config.yaml
noise_aug: 0.002
qk_norm: false
parallel_block: false
shared_expert: false
patch_size: [16, 4]
beta1: 0.9
weight_decay: 0.1
Rows from block 3 of a small sound classifier, named by matrix and row number. Rows with one number within an expert belong to one neuron, the router's apart. Each number is 128 + 32 x the weight over its row's rms, rounded and kept within 0 to 255. All counts start at 0. Numbers have three digits each. After the name is the row's rms in percent of the matrix's.
Before each expert's rows are labels from the 100 clips, of 14976, where the router gives the expert most weight on average: "responds to" is what is common among them. Only what is clearly more common there than usual is listed. The data: read English sentences (LibriTTS-R).
# router: slot weights (model.blocks.3.mlp.router.weight, 16x192), inputs 0-95
# up: expert up (model.blocks.3.mlp.up, 16x96x192), inputs 0-95
# down: expert down (model.blocks.3.mlp.down, 16x192x96, transposed), outputs 0-95

# expert 6
responds to: voice: male
router.6 261:127139080129135142184109135129062116143134158148118107114142103131128162113119152077099172087093114139182128105131179128162181133141158099106167168221143150106106100117175106121058086146101093106147125136130179085131120174168083139164077096145074132116143123120086109147124136067083117146
up.22 054:142136119127107084112145030105129186152103125122116102142172135125145082128128085164080096162193125082082115171143103130156116104145104182153092090092047141148124129129140155156191154139115122122104117153138086121156146099123129084102139173103180127126176159113174168146151154193140130128
down.22 045:103142126072132054148145131107128136194118103127138140125173177147153157166110121143041113090094127105133155143131072159133117118103093137170166135112139143120117085111148142089111143186138101088199168101076128135074118153141143097101093116071138158132176151127124174100112081130184167135
up.23 068:186103101141111122092098089136136141104121138122206180117164132155111086179142093159146062135144153097140144106132090062095099151106062182108091132105068101170116156111119142189185150136160102165106099135171123161177082068155128107095170134129159130111133124133188175134169063185109148148
down.23 052:078159060132137051149089113113082124081157120132107095090110145196151156117157121153145150080151184157164083141079142144147169153153174073157132125183086135175173120152102133111144132114106088118126118074159134154093106091115118151186148063159066165116089135077156178163122122104140120108
up.24 043:100079141176101150093121106179188166141076144067151143174161154183157096098154158168161104159208132105113098115105118110148131122125092175164136094108146077139101107180157173113111147139106134147110175116168067145125106078128157146100181084147164121098067099102191080135157139117185139108
down.24 046:151113075117153125122143106103062147161104125123080109119135132127138127085112166135126111159150077193068164135137122121078079068112132136141121096163183093120134072204189075134198142130128152149086099130099154087180148130063186135162114114167161187164100167107129117140126088129096120173
up.25 054:161172176090125097107127050149175178173113163078188111154171121155139085097106130203137099117161138076102138090101103118142080147183093163129101115098091124145117131123106156120177186130143133149064144075133095163141126107168108106105125149121148111126140091142126175156121131168191126099
down.25 053:099122124130091104109167126099155119138144088172137169166142167107126123144150097120138124137133173140116117183104143166091118093163110155128150054139160158119154191153101136160097119125117127096148056132118115146091147143095148176122045130135137158096083143099140104118141071201057159172
up.26 049:112143120158121130076087111118163106161144117087143124137081116117088140086126133127081102147151111119089164154118116077141133104122101139094135098086048114166081129129116120130159154121122034163108108137124090189113087094154108088064129196120157110123107094078155160183136126211124104102
down.26 047:121087131160129151188154046114125108126110064150179110161116137123102126116190088141136104120078080153131125130145095106069161166120130142174114122094142131157182094097129154089120104180100124139116129161070110124129147125170187156109153097169157131128123209121207076130137122120122140145
up.27 055:129163120193132085108084005101140170171141124113174139112173090137093093147104137109142145175148119108075182136151097053149121122141100158133065085113093143130163136146099178130127129112083143136150151140037167186149114106151141096046124146133156141146114116103156150132147095106102132130
down.27 054:098162132119156124142107163140177108121131116184081128107120082156163130068150088157160109101166156143121117143175088150105144152118164119087171128144153112121153046166130101234119164144114116103177104147111122105115151117149177166113104097186096122065094127086162119134133187130123178143
up.28 099:145141131112171091086184114162159178116135117121145136109091206097092104175130137175155100135121155113102140203170096111120066062131111184121121088101130079096160106117078177161192171143095146118080123102135078130113080105148163158113174126076198112172066118165153143112165118152190098116
down.28 082:181183090097168101141108162122129098147138154119105108197097053156106160100117108104095140136173125102168116064105129124100125141163104122102114128130095149105050091125163096139099101108187138090080142106124146059168157105160101122084066161133099116179214103086128123144154173101115121103
up.29 052:121110120103088136101105094134158160107058112100134145123112161104100145118093123187179107162248118100138134142118113080124098189120098127102111057133096143122185124157149144101142140094112144141104124079100092104214121064153127137095156167083146085128152116142126129058149081130147104155
down.29 070:165070128129093124146104076104066122173207170108138127157054097192074174096110147127077130079150174069141123157109129111155098109130153086164154140194131053123133121101123119192086107107166132116135103092122141148125144114141109130138108120141059158197156082090082105146137092087091134147
up.30 170:075094170145100144152165155151108124108140134189073120125099210109163150138165152116153156127090168154155143198149143162113138143114153132162165151153158140114125101138109105143111093156069161127156084155149125092095135146129124193190115095144118175149067132154097115088100168097168060104
down.30 178:119152117101137098138134171154162151118142125107125102117086072171108129103127137142110138127158164150124143054125208204150189068143101120090097159133097117132090102111098065124056119106151153070110158098118120066110149157097161110115089131099085121144181128137120158116132152097110216108
up.31 050:116137134138079102086118086094103129099149135056095199092193151126057097105163140171126086139134123027114159149113081112115103100084137171115103086130075103138153142113133143110216139108125089151108117129122081153147123130115194096067150108129139143136117117117147132157149117150144197088
down.31 043:077095102113130116091167116141183198134167072154103117057133175101178153129147094122127157107165116169163176166126137092191156164105156153134133151107121110131121135200101123151118174152065069122195093139119149164156121172103139191139120120133150177154162089132150129093070138149107089108
up.32 046:120141131130184157093106134188158166086123133092161148103118122149142104074194108112147098119137112092133150096124069092142160180086095168124107099160088115142137199188149107175193192118116174134146144108097101139154136105149120143092136103135148148094139125122148135132119113194159165138
down.32 056:136107108101111113183085135087108162184148160114163130149102117177059140149142152075095059094166131183184125119131140130156108173127102099154131195143129147097161159213190069110144089135162183131164131122098138124162140158102190143109083136134158088139136108063116109044144133113146097147
up.33 050:134173127141156101084114095129108095143149083103161105133169140153155105116105157125139096111175146091110122168137133105138117129168077152188144123100131121188150162127120126101189138129121113124121145123112135160172083127107133069043137122143153132129133140126163186165148041189105096140
down.33 045:163139118144126115122122124083098106114157151154107086126108125150082109194170117134108158202153152076136145157140082102112124193092129103126189101144079090140131168136102131152134140102126109189160030182102089121161118110105208158175115129084113119195123118177082122096061123087102076169
up.34 206:179216125064217106133118114172160136179132186113150095151119129097123125201084131162113093123135110069087111122145121115119119107209122126059106117097109120103098090093126147142127168161131083132024209136127145102154106147157101109127133143109135094125153092182175146179148128147133129159
down.34 184:105121202111122114133114188145190169127141144116136130107116084120114116099119150094154099161146156157112153076131129208157157109129111150136104150070149128140117119151110110070133140059137207127141157098074074115135213124097178111108146175110122125076173076149133117112079200150139171092
up.35 046:131138077145118101093139092153149083168117102073151148102150160147127067092108088177151105128169127128103128158099082106156098147155076146110133110084062116092120155202102179183106151123110142125170159123108070189135124134125126106106147079078150109132192136096103173135140090217133160093
down.35 045:108149185129163120068121207119097123112110174172148108086139107146155125100129120165114111120141164125076139074090173090168105134108181148099120135120114093162139070095114073162116085114165086144111140161150132103140114084162190063183081170093146163146110067084098132118146121128094144158
up.36 055:138128129153103081052088069102161137155132102103162159124166176127082094104121095156127101146146155083092119111121107082128111125138110151137069124129092147147157155114136186102143161128107145174103119123166121164150130123113138067116158141135163126074118104088131128134121092164138195076
down.36 056:111103088141135134084126085102132149111096146115100158086113161134137078089156102147097165105109195094167171149093137087146098119061076182172155100174116081193117175150148107155158099122153103129191134090095176155149152128098098100114160066137155162110130158127154107171175138126130133131
up.37 046:126125151125152139117136068159153203135135134081142132056132127136124129127104132173134095128097162102166162102091084107101038091172079150159078157103084086159162166123138141152196110127132134117121120123101156187135096070085150136120166136114131092126149133151163110148130113155112107119
down.37 053:142092066106096139070120135118150102097119060097110137137136121068156109097091060118156141123097108176114115103188138171140147174146150128102146110200055140088098139177152140102150162105177106162137100123129174093155146121126142128169140167127093124113176080148128116104150152093175166151
up.38 106:089134116121132120107148109148150188110151125142123159130112152162101107204176120181171110159079184099114175157138134118094065046097136170146119105089120057119150121100060172160165161115085112095121134097179092154086097111208094160141150118073157154172071122117110161128186101153158099116
down.38 086:184140121100115120109106152141159064098143132102157108128143096135130124070120137084111126058149100158133130116145183116147201131155137114133077173135105165118086126133180105097095120110155163080134182106130182103117150149125116086142092167182089096147171107109161136163150165058153149140
up.39 087:140117167136149135086160085112193135124111111115140132133122169112127079114129098145101101176129124080051125199095102101092102135120092144170087105048081117107139133133124129122180162106154160173093073126130083138126137104123151122126166171120158154109057130159194109118103130171149122094
down.39 096:079120154123120161182163184099111090163146142137083148087110121152143107073095166101132153126105125159155150132151129172128164165096151106164078104159205135110127137110114089165116128131099140091152163127071131134131171176113184165124116125142104126060110118168100127123083197081135112134
up.40 202:082095154135076169141159166128096103109136103179086140119100182106157160120141172099132148121079117166159113190159147167108145155113171119188158159156164147126134121165122110138119097154063158112160072145126117109080144147103141196172107115156115185137059160122089090077084154097166060123
down.40 183:098146122088145105135130139164163149119168154095141120141081070174098165105121138148098140144163196144139154052122204185162179067126118108098099158123128100123091103112103061131052100099126146078099135086136119071113148154121153094109120134085089135138215108131106149120126125103105193133
up.41 047:135153103142162111123113078119108134176094163085212125052172128129094131144145022160077092149124194085055093131091126115158097118133160157125096085078076100125113152128130142096148214178170141157113107122165102136139098099106133128118123210135120116125129105128115149138149107148164144143
down.41 050:176088131125162122141099105132149112135145086100196139106109164085133132149115155128104163151111134153153159094113140150111166123131142142128114091147144110089128084182064110125099136142070179121126151114086115113131097157110188231113125105082110083099110057163085174111135126158099149095
up.42 094:116139127117124094109128115126148181108117113161106147089111153122084100201186118167159103185148176123113177176141066130115077043131125196122160096105115039140130115136071150143190142109080137110112088089109105165124066116174119103123171152062180125135074137142135121108155104163184113094
down.42 087:160147096087130149070099149135115118094144161106151118126111092124063139103108125096102142080146137149193104104096186147133244125124107079121140172160082146092102137134117144107096077100179141104077126080083141098152202112123099118113111097161080122113148115106144142146132145054132178124
up.43 061:125134116093165136093120141177132180127088183143142138103201143068113120175111125161147070155148084148121139129132077050138125148145118150086125007111129131113086105102130197077170113115172090164087150138092127131154113124144151088086092171162153124129105136132126204155156123105126119089
down.43 062:103115053125123147122158184130143123131142152158165103085105148200116109098185149148138126101112185131078132094129136122100094115141137113105167080121139126152137126164118092090117177110151146093092178123160080088109120110116146166100102124191171072152104150102170189112120191118133107022

# expert 4
responds to: voice: female
router.4 169:160131043145120135117063087107109141126086116088152137139179075145140152119115096115126106133148108179163106108116073074152128175119128155143093106138085137138129135141151179093138114124146127177148143132105125135167084099124146088052129129152115109099146145105111155135161081143097176176
up.22 067:102150121105203034092188119142131146123132118100138119142094161112101114104141142132106137197077147099108165093170160115171095143159146140117163172083074123043126137067128119159080147162079094136148164124142181088135113138128085165099127139106110102095130097154115183160085109145090136124
down.22 060:174104154153101142175140169157111101063087074149134124138105106124127144165172103129156136130107165147128088134098159147140123167126168100175128234170173158097124062124105119150097129124159086141165172168123106129095115125168155118107111070124113182132157168151111181172136121111075121088
up.23 053:138143180127151135158110136162136108174142133160115124073129154091114131150127082146147132215142150146075131157154078189128157101163146108111111148141085118115029133155123121147157115152099133109092125145148197161043097155142129126089049161095122125109193151101164114115119071094098143080
down.23 056:138112186082168164172084098128189120121149168101090132119076120106125064042158169123114118105137118047186140131092079128130130116150121144113103108189151140157087106165137163191144155139115129188109116098041105104115130157140162160116154104107134143148144113085115102162094136126151100090
up.24 122:130097068164088163113096123071117150101129117101136160059198088117131107177144098131145115125169151149148090096095083075160107162108139170163057100118108142167160148178081172080185143137181152169144108132104082165124112093117132105055165153124157105136088157102133089104165111163125179093
down.24 119:100078172207066101141133103125151154074115107158153163130072119157092121106158134159132151095117204079126124153135080173146094101086138139226139136103150084151222180107106139162167155093113120109155113111148094169083123132132112158142136131131207163131117162147190207166117133128154068084
up.25 110:120113152174110117097116108058150157097113122101170130116125117109067089106172121167144053158145113092112094104063107117128091119091086157178146120075131116149139140154104176094171144074172141146134134097099088167141145092139145082063139134094173099083133126134197145137159126147129121050
down.25 179:120104171202071128149135145093134123130145085151129169196132128136112159112138172138110090160137170105099056108158187212077089019114103142187110125091128111136163165125151062093169137158145125163138107119052115157115187133113133106117142154165153182099137113129158129127120174166175104108
up.26 077:081135122106152118128121164179098102112076171152119071127125147117128169102119121175122115166102154125059181128102102115195105133200142157088142093146117082060109088122105125120141169139088095128074146123093062083188122165109148151129102131125205119140132124136106188145159098107088102113
down.26 074:132078130110151101165122188146111129109159118099149116193129120186130136184125102090165148050133139168163119136152152174114173085090173114164100128136133144129138109088129068125054122137105128111164076108107147092094171169099109192147115148117139159091107130122063154132108174104127201136
up.27 208:108096109162099142074131068095154171094136072080123165084148128138129086108148076186174104147152144120103138151099092134145102109097094177159088088074093095151160166174078171139167181095166144178140093102122069176122108081143140148082166113109190153151101162105154118104159084191155156069
down.27 149:096070191199040132185155156112180149082110094174173154120113148144109153123179132141120165109136193096103112143142097142149128087082133148220121115098122071170195207095098142152178140130128118092166125097164118176086162147118104155137145139099185147117115134137144165146104128133125078083
up.28 063:106125136099169108108131197146120136194126115121119125051099132155091102167144118138121159157066113119098168114120192140127149118136192091112100158077175140103110144080108118178128125174104071092133153109173193102161110193165104156119149132119170143160110078144127113151079070140102182141
down.28 068:098113138162111108184123135113093112097160127192121144114068148140125178117175118097152122123132192060122168144096078131134135164168143156162136138143198101165147158096101155113118171127096125138068085113122110127086073162108126158110178081130072131149150120116085168122165083128133113126
up.29 073:156128128127092198104058079158115105154117186174156125123175102097153108125112133054150123105143077192123110120112095093096168172156089113067103093117111145154117121128142182061107150135182137124132095173045097042110158137136119116126089173144078100112101145123134120148120145070175100079
down.29 071:142078133126143138122075114071105072099141133116123152136074107113101137180167140109142128126146123105159161098089102088142130118107100080149112157131119122149189146176116143116134101083168103108166158093195125167165117042148112124145150128096166144172166214053133161138126115132059192130
up.30 055:144144118071137139140067104132119148137172171140130094128167092122138120060135126102130130110150073117152139107149123116148157158160123105039057094126080191130096095180106150122159104139159123128124102140115119088170142186072120062111078181116146093092157126117062113123088156113133162084
down.30 059:137107171107122155200095165078129097163136091141126103173119169150174143195164144129155183075104105135137142095063096116096144158125180115154145084161138138113185152170086110083138124110184076147179148099074122134099085114150112177159156121153107146149154177081130154070116101071127167070
up.31 051:193119153128142135126152079140132096194098175137166088130098149114164131147050135118158113105135092116149179153113077126092061131161146126121153142088087141138086148106152087031176074117127213110102083088068098124135120148095171108124082137109089107085153179118112137129143149140144087076
down.31 064:058082105162102089092101126144078143118156102126152131156122084145091139127170054115132157069097149120147131063133078138138133172108126137169132141116150074130120107172116135179094114123167090112126120165216080164141140111176120106119157057153132112106171141080142162117177130159102136104
up.32 068:111179104110178139159161142164076104119098144143106120155104191128081180129121138126088124149076115123125170138174136155153139130133146152119141189160118141120116112078169118153068149186050119081120162115125148116107097165124070090143100108113100155112149093183133164160090124116131141118
down.32 057:168111151204135181170161120108135109094086097119143144136174105129206131161168117114125122134099195078170124137103107149154180171070156119176110124152163115177167134110122104083090152117216110172149059110111089136130128078139144126098172106114135132187154129078112156167160105164126130131
up.33 104:084120043174096163110107120093090091129115113141112159160159095142117156153124136076128178124116115174159126089149074108126141191143151097172155134166139119129148135168151106115105072098106116157166131149157152161156127131096167098085141099150028139118143150122081194119086149090131133197
down.33 123:116142163184121123207120128106126144160133169188136118165114181121098157139143164106129102171131139059113050174165140138130090041152128129183136117103135116126152141098138141128177128179140113124131111125117127148101164136106127167110128175117186107151054105149140130159112180148154053087
up.34 049:131155187114159156095192117189153085083065113124160130097133170087133147087122144137129134114126170113075077201187095161146096068126169146076163123143137100129119136145118107119093133143140185129104212180105179092110127157084146115145080153157108132121131126173154146147055092165155119151
down.34 048:149081124100121086129158137156090116096137117165123111099128132099166121121153172146129100142139085085131086115113125052124139053122156154140108152150188149107170138097092148082067104150089095152132151103121176144045109131113132108157175234015122177121117082119104098129115133144135114109
up.35 068:107160120133165123076131096160094134134156189117126089129127140181059081196153148146144090177120138122119132118169176112108095065140131112109130155152099103126102105156111136144135143159124067130123175085106177143117147126181110122113136091151149113112143109174094154147159106127094126098
down.35 060:112168199151158104136163121110131150080168122146135136152027136137143134075162112148179083175113169081165137072087132197125065148148096146085125114126140118171110146146093132148117182084120160098110129125113115153024118103094165122143109135109110123110178148097091154136175126143087099116
up.36 052:115141117055216041095131128143050116153134149160076137142141162130147130170174149113117131137097116054107165138134093113131186138217143121124115105153114144092146066104141110148131151126085103151105213139166127131131098148117125122148100138139116114102107091164081124111137079119091103160
down.36 054:132141151185067113189108159112110073141099143122134084079110168059114165125150133096174109151149158061112108119172069122150102113101144102148134094127145062093151177111145120157148098123162068162167106166123146195073144135148125163128180126112107191080088107101092155110090130109120067142
up.37 191:131092070181086175074084075082117140116110082086146164100195116127112109125135116139144115146152122176105115124108067099164093163085117155173079104107117129167160166163131167083149121103141142166173090135088071183154109087100177113090168109153131125122101156078130132108131126166149163112
down.37 148:102119160205064120197160157090131140098124103185167173116093150126106155131152162142111105140130180042123087144151093128134106069129164128208130087119146085132182182098122114149162141176109135117151122112122108189075181159106103168133150144115153157116106145107153144140111128167152030076
up.38 176:115100131171073134074138071082172169084120082088122170100141145150126113080128075175193132148134150116093128152091108137128084122096107178189105085094120117145163182143113164108135153107115110168176099113133079184117112073130173119124161093149184152120087147076154138101174086171144173126
down.38 172:083116161216075089172145150098123112110118127198188156105120139117098141133176156133122114149143204046095090134173125149145088093099125105221108140117149083133198201102142116116137146162131151134141104130111119172069172146112113166125152172110154134103101109113164157142094144138133051076
up.39 084:157108076112129151126103163138074127149068120090115146128168120132087132135123118116118108168089104109093092122149164062152113129150142166169119142149123130080107098086123159086062112183082105096109184144109110126155118157212125045078116125154130134139183129143169160145110130143111141144
down.39 090:090079170167111151153152126121129125062104074180113117190140191142100162171161147121155146143145177088144092157126101160104120124068125112159134116122133074144204168100152099122154162158174096106142075075141108181091162123089120222126171155157144109135075137138111168083095133113149099118
up.40 096:119100082116108114177036189169087119091082152167123104126178135123110158164112123131093129135110095172178136087151102093203122169129181142099101149145107137142119123130168153090162079132139103138117150167127159146140120139101106090086152126102141121129141165113064060143096119097085109124
down.40 100:084057115165099124122096087119133129054074120162205117073106149146098144184148124150120160085120184122144152138121071085184118108079148134180152142112135080126170137093104174165166145116117126070146118093153073150113106149102123147165169137124186141147129151141151177135122112120145064090
up.41 064:185124195161113099099161118074154135138150162163171141131174144117119094168066087162094112152115132125073117179179119120106130120117085125189120084098072154128125163153100181156157149090177167118088131165084103121072156108102208140118125149158171124097109160141139110187115169151159133129
down.41 091:073035122142099062110117109102134138089093095154135139148110160151108123163160132141127154126110150110143154147105075096147153105060107141138139120133175093165171141087109182178181141080159133112154119105110082188123108154087082154115148110169142157136154156129113159143140081135117088130
up.42 053:128117166076165114122110127160060113171110145193115088101062143176128098115179170151044180132071126081110163119151178110147120092142088100137185138099159125062107132058099092158139129106164110111141147124115109094080135148112131145156093146147140081141175039114133159199124097147155154145
down.42 060:113087195140213111159072171178144093086132136108135182141082107145115148200173120095129142120148190134101186145078141168182155141167099114118130159144105136150132164146110065149220124138151126148184125108148168127118123138132125145131117171152108109183168125131054141134202081165135101104
up.43 234:115080094169074162090097077078155164084125071109131177091146123144130102107145080160164106146170134134111118134083087125147078132081100170189085082099111103165175170171099155107170155096161131167170088111117058199133123082118134113105177103131172141113095164085149121105151100184135151106
down.43 160:071083181199075129147154161072130149082110093164176160095107157121100144135172146153115135137131222033126119159158107130166106089096136146238145133082137079147198198110116128137176143157101124123146120111133095175073175144115113149140153136115142146108115136109183150162100135130143064083

# expert 14
responds to: voice: female
router.14 179:119125199130139136078155152139184134112137129153125116136083168121125107146112147198130104160152147097056140194153093178107078103115102144137093104062146103136146132139085136133170162108122161141100098126134102135088164131090172185164142150123177153144085138158156125108111159163181116116
up.22 054:158187088087111094103176190136108134162091129097070155087152092184147151100169126092156142098153149163125090127124165193135139126182127145157150203192078125151124144100138151041129121174171137155075119112123144101175121131115150071086097173117145132141127125107155136148152127145106144171
down.22 055:079156109099106091130136107173117092147161165146093120174101097078123145099129100109150089180071151111098075164060139083130141102099163103092105096075145108140142144105107141159097132169134145107156149142176122161176110068137063171138102142131120076083123169070128107115127165152096102090
up.23 055:159150083119108117114087149095090112121169195115117140144172109131133157146140175119084175138128103164123155096100121136172202122226152130141131133144139160151115147085175132066111117112136140139088103185130211129131066111102100120112037121087160090106161104144146114142155115062098146128
down.23 049:162177126146111137107198104084131119144110149055109091139145158081148122192149114183092072161130181092131075118145123120103158124137142168159128158102096134096165183109128074113127152134144129115143108101177160076094116116208103126132127033158135098117020163097120129109141097146093150120
up.24 052:105133127129135135130140152087140101196116171107167113138148121078146085128110113092140140106105092172169141083082112099126174142129110132087171164121109133124121171082127089157105124161113144145050141154107150144151097119151051110045066113066188128113209145162089153148120136153071150124
down.24 053:148109120136127087135050129144149146119100125120188156117125159163178138093120079080141168136101103127165143113145102099148106156081188147135110107140170177135147121148106110114170131092107164123136064151115150144140098163129195120144094157144120114118114135122128173125065089145152145132
up.25 055:165125074166074132152081105171114118133179115127150126083131067136142118144131090102133128139158051136164137116106157142104191153091144087091105093129206141135110148210093147112079108149120099148122124127123154149130088160162104066099091112096129102091143094099096166144160135063108117113
down.25 059:124103115131159105081197118178148155141123057140114098188147173174193129089150110126128086123136146064133109188132099106123128143101101118124096139085123145148133116116149235159194122119096173120163135109154177147149108122165165196162107134148122164153123134153140095188159127089143113094
up.26 053:090117156126138125160113124065138166106126128137153072107144084152106116085170114097100136102153167138130193078101132129134133166132100102059138134171109192071082152125091160061136149147122136167109147194149109099152130158143107126100090151074090153125122167125101140167165105143091166087
down.26 056:121131136101122160141173104135151149124159129087174152104149182141125165086088162106085128133165159116107095167138157109168115175157168146131117099159120090101149115123092183032117152102112163121117085141099145171148156104155101189190118062111140125147107125092095125100179081099101105137
up.27 088:137136068090153129175109103133068119157067125119163100107177087120162180096157114117112116113148138135192131091112113091164152148148111128085106078178069104164114117134121159088158140142123085176124156133080132095160107114171068076094098141104103104131138129117114156134172092123100147142
down.27 068:146098147118162216071184085149142118155148157165187101162138122121144098134074174109119088121094138137102126156164088122074172134152100073126161110075122142103107113110156137130149149174093133146114092149161131060131145156160133201135128150167125132183098108135160151146148129148180068190
up.28 106:130159078096123107175083142158105105149115145085124105173137100118142165152137113121084162093137112169177120090149130103170147154166135110108145123181130144149115109086187124120121082155120085108100152149118147098164090142119072101085096116118063105141173108126071129165156112076071167144
down.28 073:162176158141185164155128094191110169180121153110124093133106120138114111097132160110138127181126119161116074172143134118095135161129139089122118119136137188091097115158118199093135132126159136108115133125138106080164152139114134098134039118151153173163128073149149092148062144169167134089
up.29 055:146109105146107105201093048147104122105140090113130126141147137124138123033144089099068127064112129113105100085149092160125087135117120082120154083143087138157114157122129118088169059134142163132126158142103117103153124160109114065071134155107161165112134152139136156113151114159100163101
down.29 050:128116097165174104182114143117097108090162123118167078108147083143141126147154192110103154176158109132188143181090139138101144074147167139162150161121131111040108114156071136164156107063121082119107129161102134129116164170081130165162084132117121093066115151097069175089139089066168146111
up.30 053:129159165152135150113059097110156127153120182081162118145160102137098138193169124102097134143112146132154136070149193162153140110140117078150152136101114110094165156103113156156116127133130110090163104071105117107156152132132127048045148122165096101133198150104113157142169138127104146130
down.30 066:152153086036200117166140161117121115126101067127086108138111170101129126107124110157173156078136113179137126181139086082147104130117157157094151093139154111129095064135062121135129120137152112192102136136130138117155119101087136183200110066117113133083072147161129103117094120102127075176
up.31 054:127145081143153118111118111115057109150162100113113163135141145122122106126186138159109120109126105158186168104049129072074175081159102136118159225131154148106103125101157114132178152073134082103133206133141098093131157094139111139078103133118151085152105154115131117108138070140091121194
down.31 060:109103149084150175114136107126130103096130094158133107118143213061128068114110111117123142096154098130121134236075139127061156143127128134145123129122162098074126123109137209152158198115151104131111125154165106115117138127084155186108149121134112129173134158142153124150128109126121130139
up.32 067:110107130083177148098140128152185189105132062159141155141092182128125075107100163146055113113123150128103158158162116117117098104113104138121119101074106072140102164164136134206131145172157110138083121134139102102077133137147139158183212095081105122160119154168151145122122158152145102170
down.32 193:131146085130122125190094152123066132149090134128131130165200133113051161196119120101119103202130136091132072186110123111091115080143141142115131126126134139112128138134164039128140104185105091153126111127064152130121184118094146140165115134126125119076124129122112175125133115141142128155
up.33 068:168152129146176068184148106171123153116106101143154154113129110095096132130138146080081110123134059145197139060095159071137149163143165111054157153180124173152089119123084144126124037145107089151171145099113146131166099148113041108080126105121085099126161109075091132140171075083113179085
down.33 058:131135122097168136115159154139105171126072110094157115099136102105113073087096160097075137185108155172140152107113114119079120132144149090135113132101144166085115106160177142182074131082128151151176157152103082044161151153125106062137072121148115213124093092109059073115130125173140132137
up.34 143:138116163086211148085145155205170180079136118136111092114071202099144084110081132160131115169128136115077133181119158155116111090159110147121141102098157108100126079144122134139113154134125143131051119108154091113096136142157137169194127140139166137146082128206177133119128165162169103088
down.34 217:118130080127141130201117139137058125140083116119114137189155139131058171201137111102095093194148143069145067160119127127094116048114134144124132128128131150143133133128149033122138096191102089164135115125067141135093180115106161152173134129120143150096127136124118184124125133145129139147
up.35 067:167150140093180119131097168122116144081072111115136137146123085150076176173129139087141129098054069148190133044108131122081180116088128124091116137125109171113148136125125118082141132166179092123140181097175136112134162099150100074079123085119116144157173115086156139193188114117110146090
down.35 058:114137133149204078166134157176088128128152134144074139117111145148138113089099143060132148159097144088090148132114142082112111149124086153096130127143102120121080131126128082153109136153195130100124166126158111134141134076103129108122073111098044135109112099087112175105156164150167164135
up.36 063:161127096172122099113089082119120057130117172126127158129145070156160147165141079098123125082114080176161125091101098153186174113112166123103167113171149155169087125105110094125132065134106091104150147134124160117138068096114088089080120125112127123138135114094087108146172116036112146215
down.36 062:112137128119101147097116082131115092088121138081105103129127155091128174224121083137125095085116130127122087110174115138061095135167113152105173110104147139161150146112158096153133121143117109113084140116141102091106156154120153131122130094138162171141119119117193187136134141179233160120
up.37 054:142193157123129105139136115147149098211141149090161186078144106096214128070148124086145099146109103105175091077152090104169140131183127110188156151194098133090094138131102114136090123115118163178131122123128142136152089153142120126083132132174170085097094130080096170121099122073124116123
down.37 073:175160146080237154119093094147172121139109103142155100122139176197170165118140131136070146093089120105151122179148114097119105123122100154145108140125152105128130107163089172148110108114122198146108096162127186182140114136090145213180135098138090144139109138150118080102133109115162139127
up.38 134:147159104119120095160116158119068086159122137120156120143171078136105166171149120077107139119107097139202110084129097093147136136142151121105140116175089180134127094096150113131115085164133074119148184146117180115155084132146079082087122106147066111148164128116093121134139085078054139121
down.38 086:091149149140094112146154160104090143133159171142147107117130147144055109116143154197112151157097121113103181087146156144217133049161188148137129089156121142059107135118093086139119130123232114155115171096121114149173105185139146084142148127151149059173157087140090162122104109085121079142
up.39 152:114150098144145098146103120146098082168130164096146107104176077141115181155161122087109172088114074141180151060121111110154194110124156121102122135168083136146101128137153133115115076161155096123132160148093156111133105083147085082086128129097096105132172093115095104135160098065089161148
down.39 072:175159104119205127139120134154146139147111114125114100187191131163129141095081110155150081108125120141120061132118137088114150111139100135099169126177114116125106108138147112095109115145110097160102142112179157067150109101138114154135106132156129145099089105112090133109150131161140124120
up.40 053:164136140113144135121150110213172172103075108087183074109070199148106097123193133093114158112131137160078144151145106104106071109163106077154082177120135105109136174121080115112116171169116121122093103130101104148160176123129115118128104115107097138141099124192127120129160129217122121110
down.40 139:142150086134140112203121161111057129148121139137140142167168126132062188193107104117114102210117126101139079169135101154101113074130121133118131119143123140109121134143142007118134115160083116168119129133074121139110161114104177168157117151114151135090108122128095185132132122142144126137
up.41 072:166187075133120122128091133117116116145114140104132114139168056129107180111108090045103144113162126145189123068155108070178146159170167109108116122135092155113056149110135144090119119131098136156101164128142162147145102124130079094068116124150138100103202077108124181110168088110082186131
down.41 058:146099157131214129080146145178075130140126144174161164104131167148164125101088119128136109131182147122102124129098130135101136122128133159132169118105124130119146141097167101134108103055144140151138137139103172116155184168128137124116139144165070123147179149177150129135085132125134046108
up.42 058:165121094138074170152102048151142096097168111136092096158145081092127115085114091091102141071127116127169150101107138102124150120136124137141125119121139177117128086148157150083074089098089108125165112147168104129170132096133166032071113159135051179144123119108156139157131102123126181192
down.42 065:125131138102191157171111105181094121140141086123114119172134181139118132141102125195088160129134094124148150224155078139093119128151103145125203135183191097125154111120149143130105118132109133115129126193100135115133120124143112176145071110134148143135082115087066165083149161161115119150
up.43 055:124129138129125126137120125126112121155114175116091150137179096159086184174167106099149164120107128078151113075126146115119073176146154139045108123176089177152133128134113135107153105143120108144100191115194138118166116107109085103085122147086103063126152158152075150130187116105133154176
down.43 056:100171036131155112108155152123142143144148180182107155136154204123140110147149173121139136130122148063115078114123129124180156094172135094121134109122108170088145112092056145111158175126153128125162100102108137133157164182148138105119111118150149115135184136129112142163114163202161083075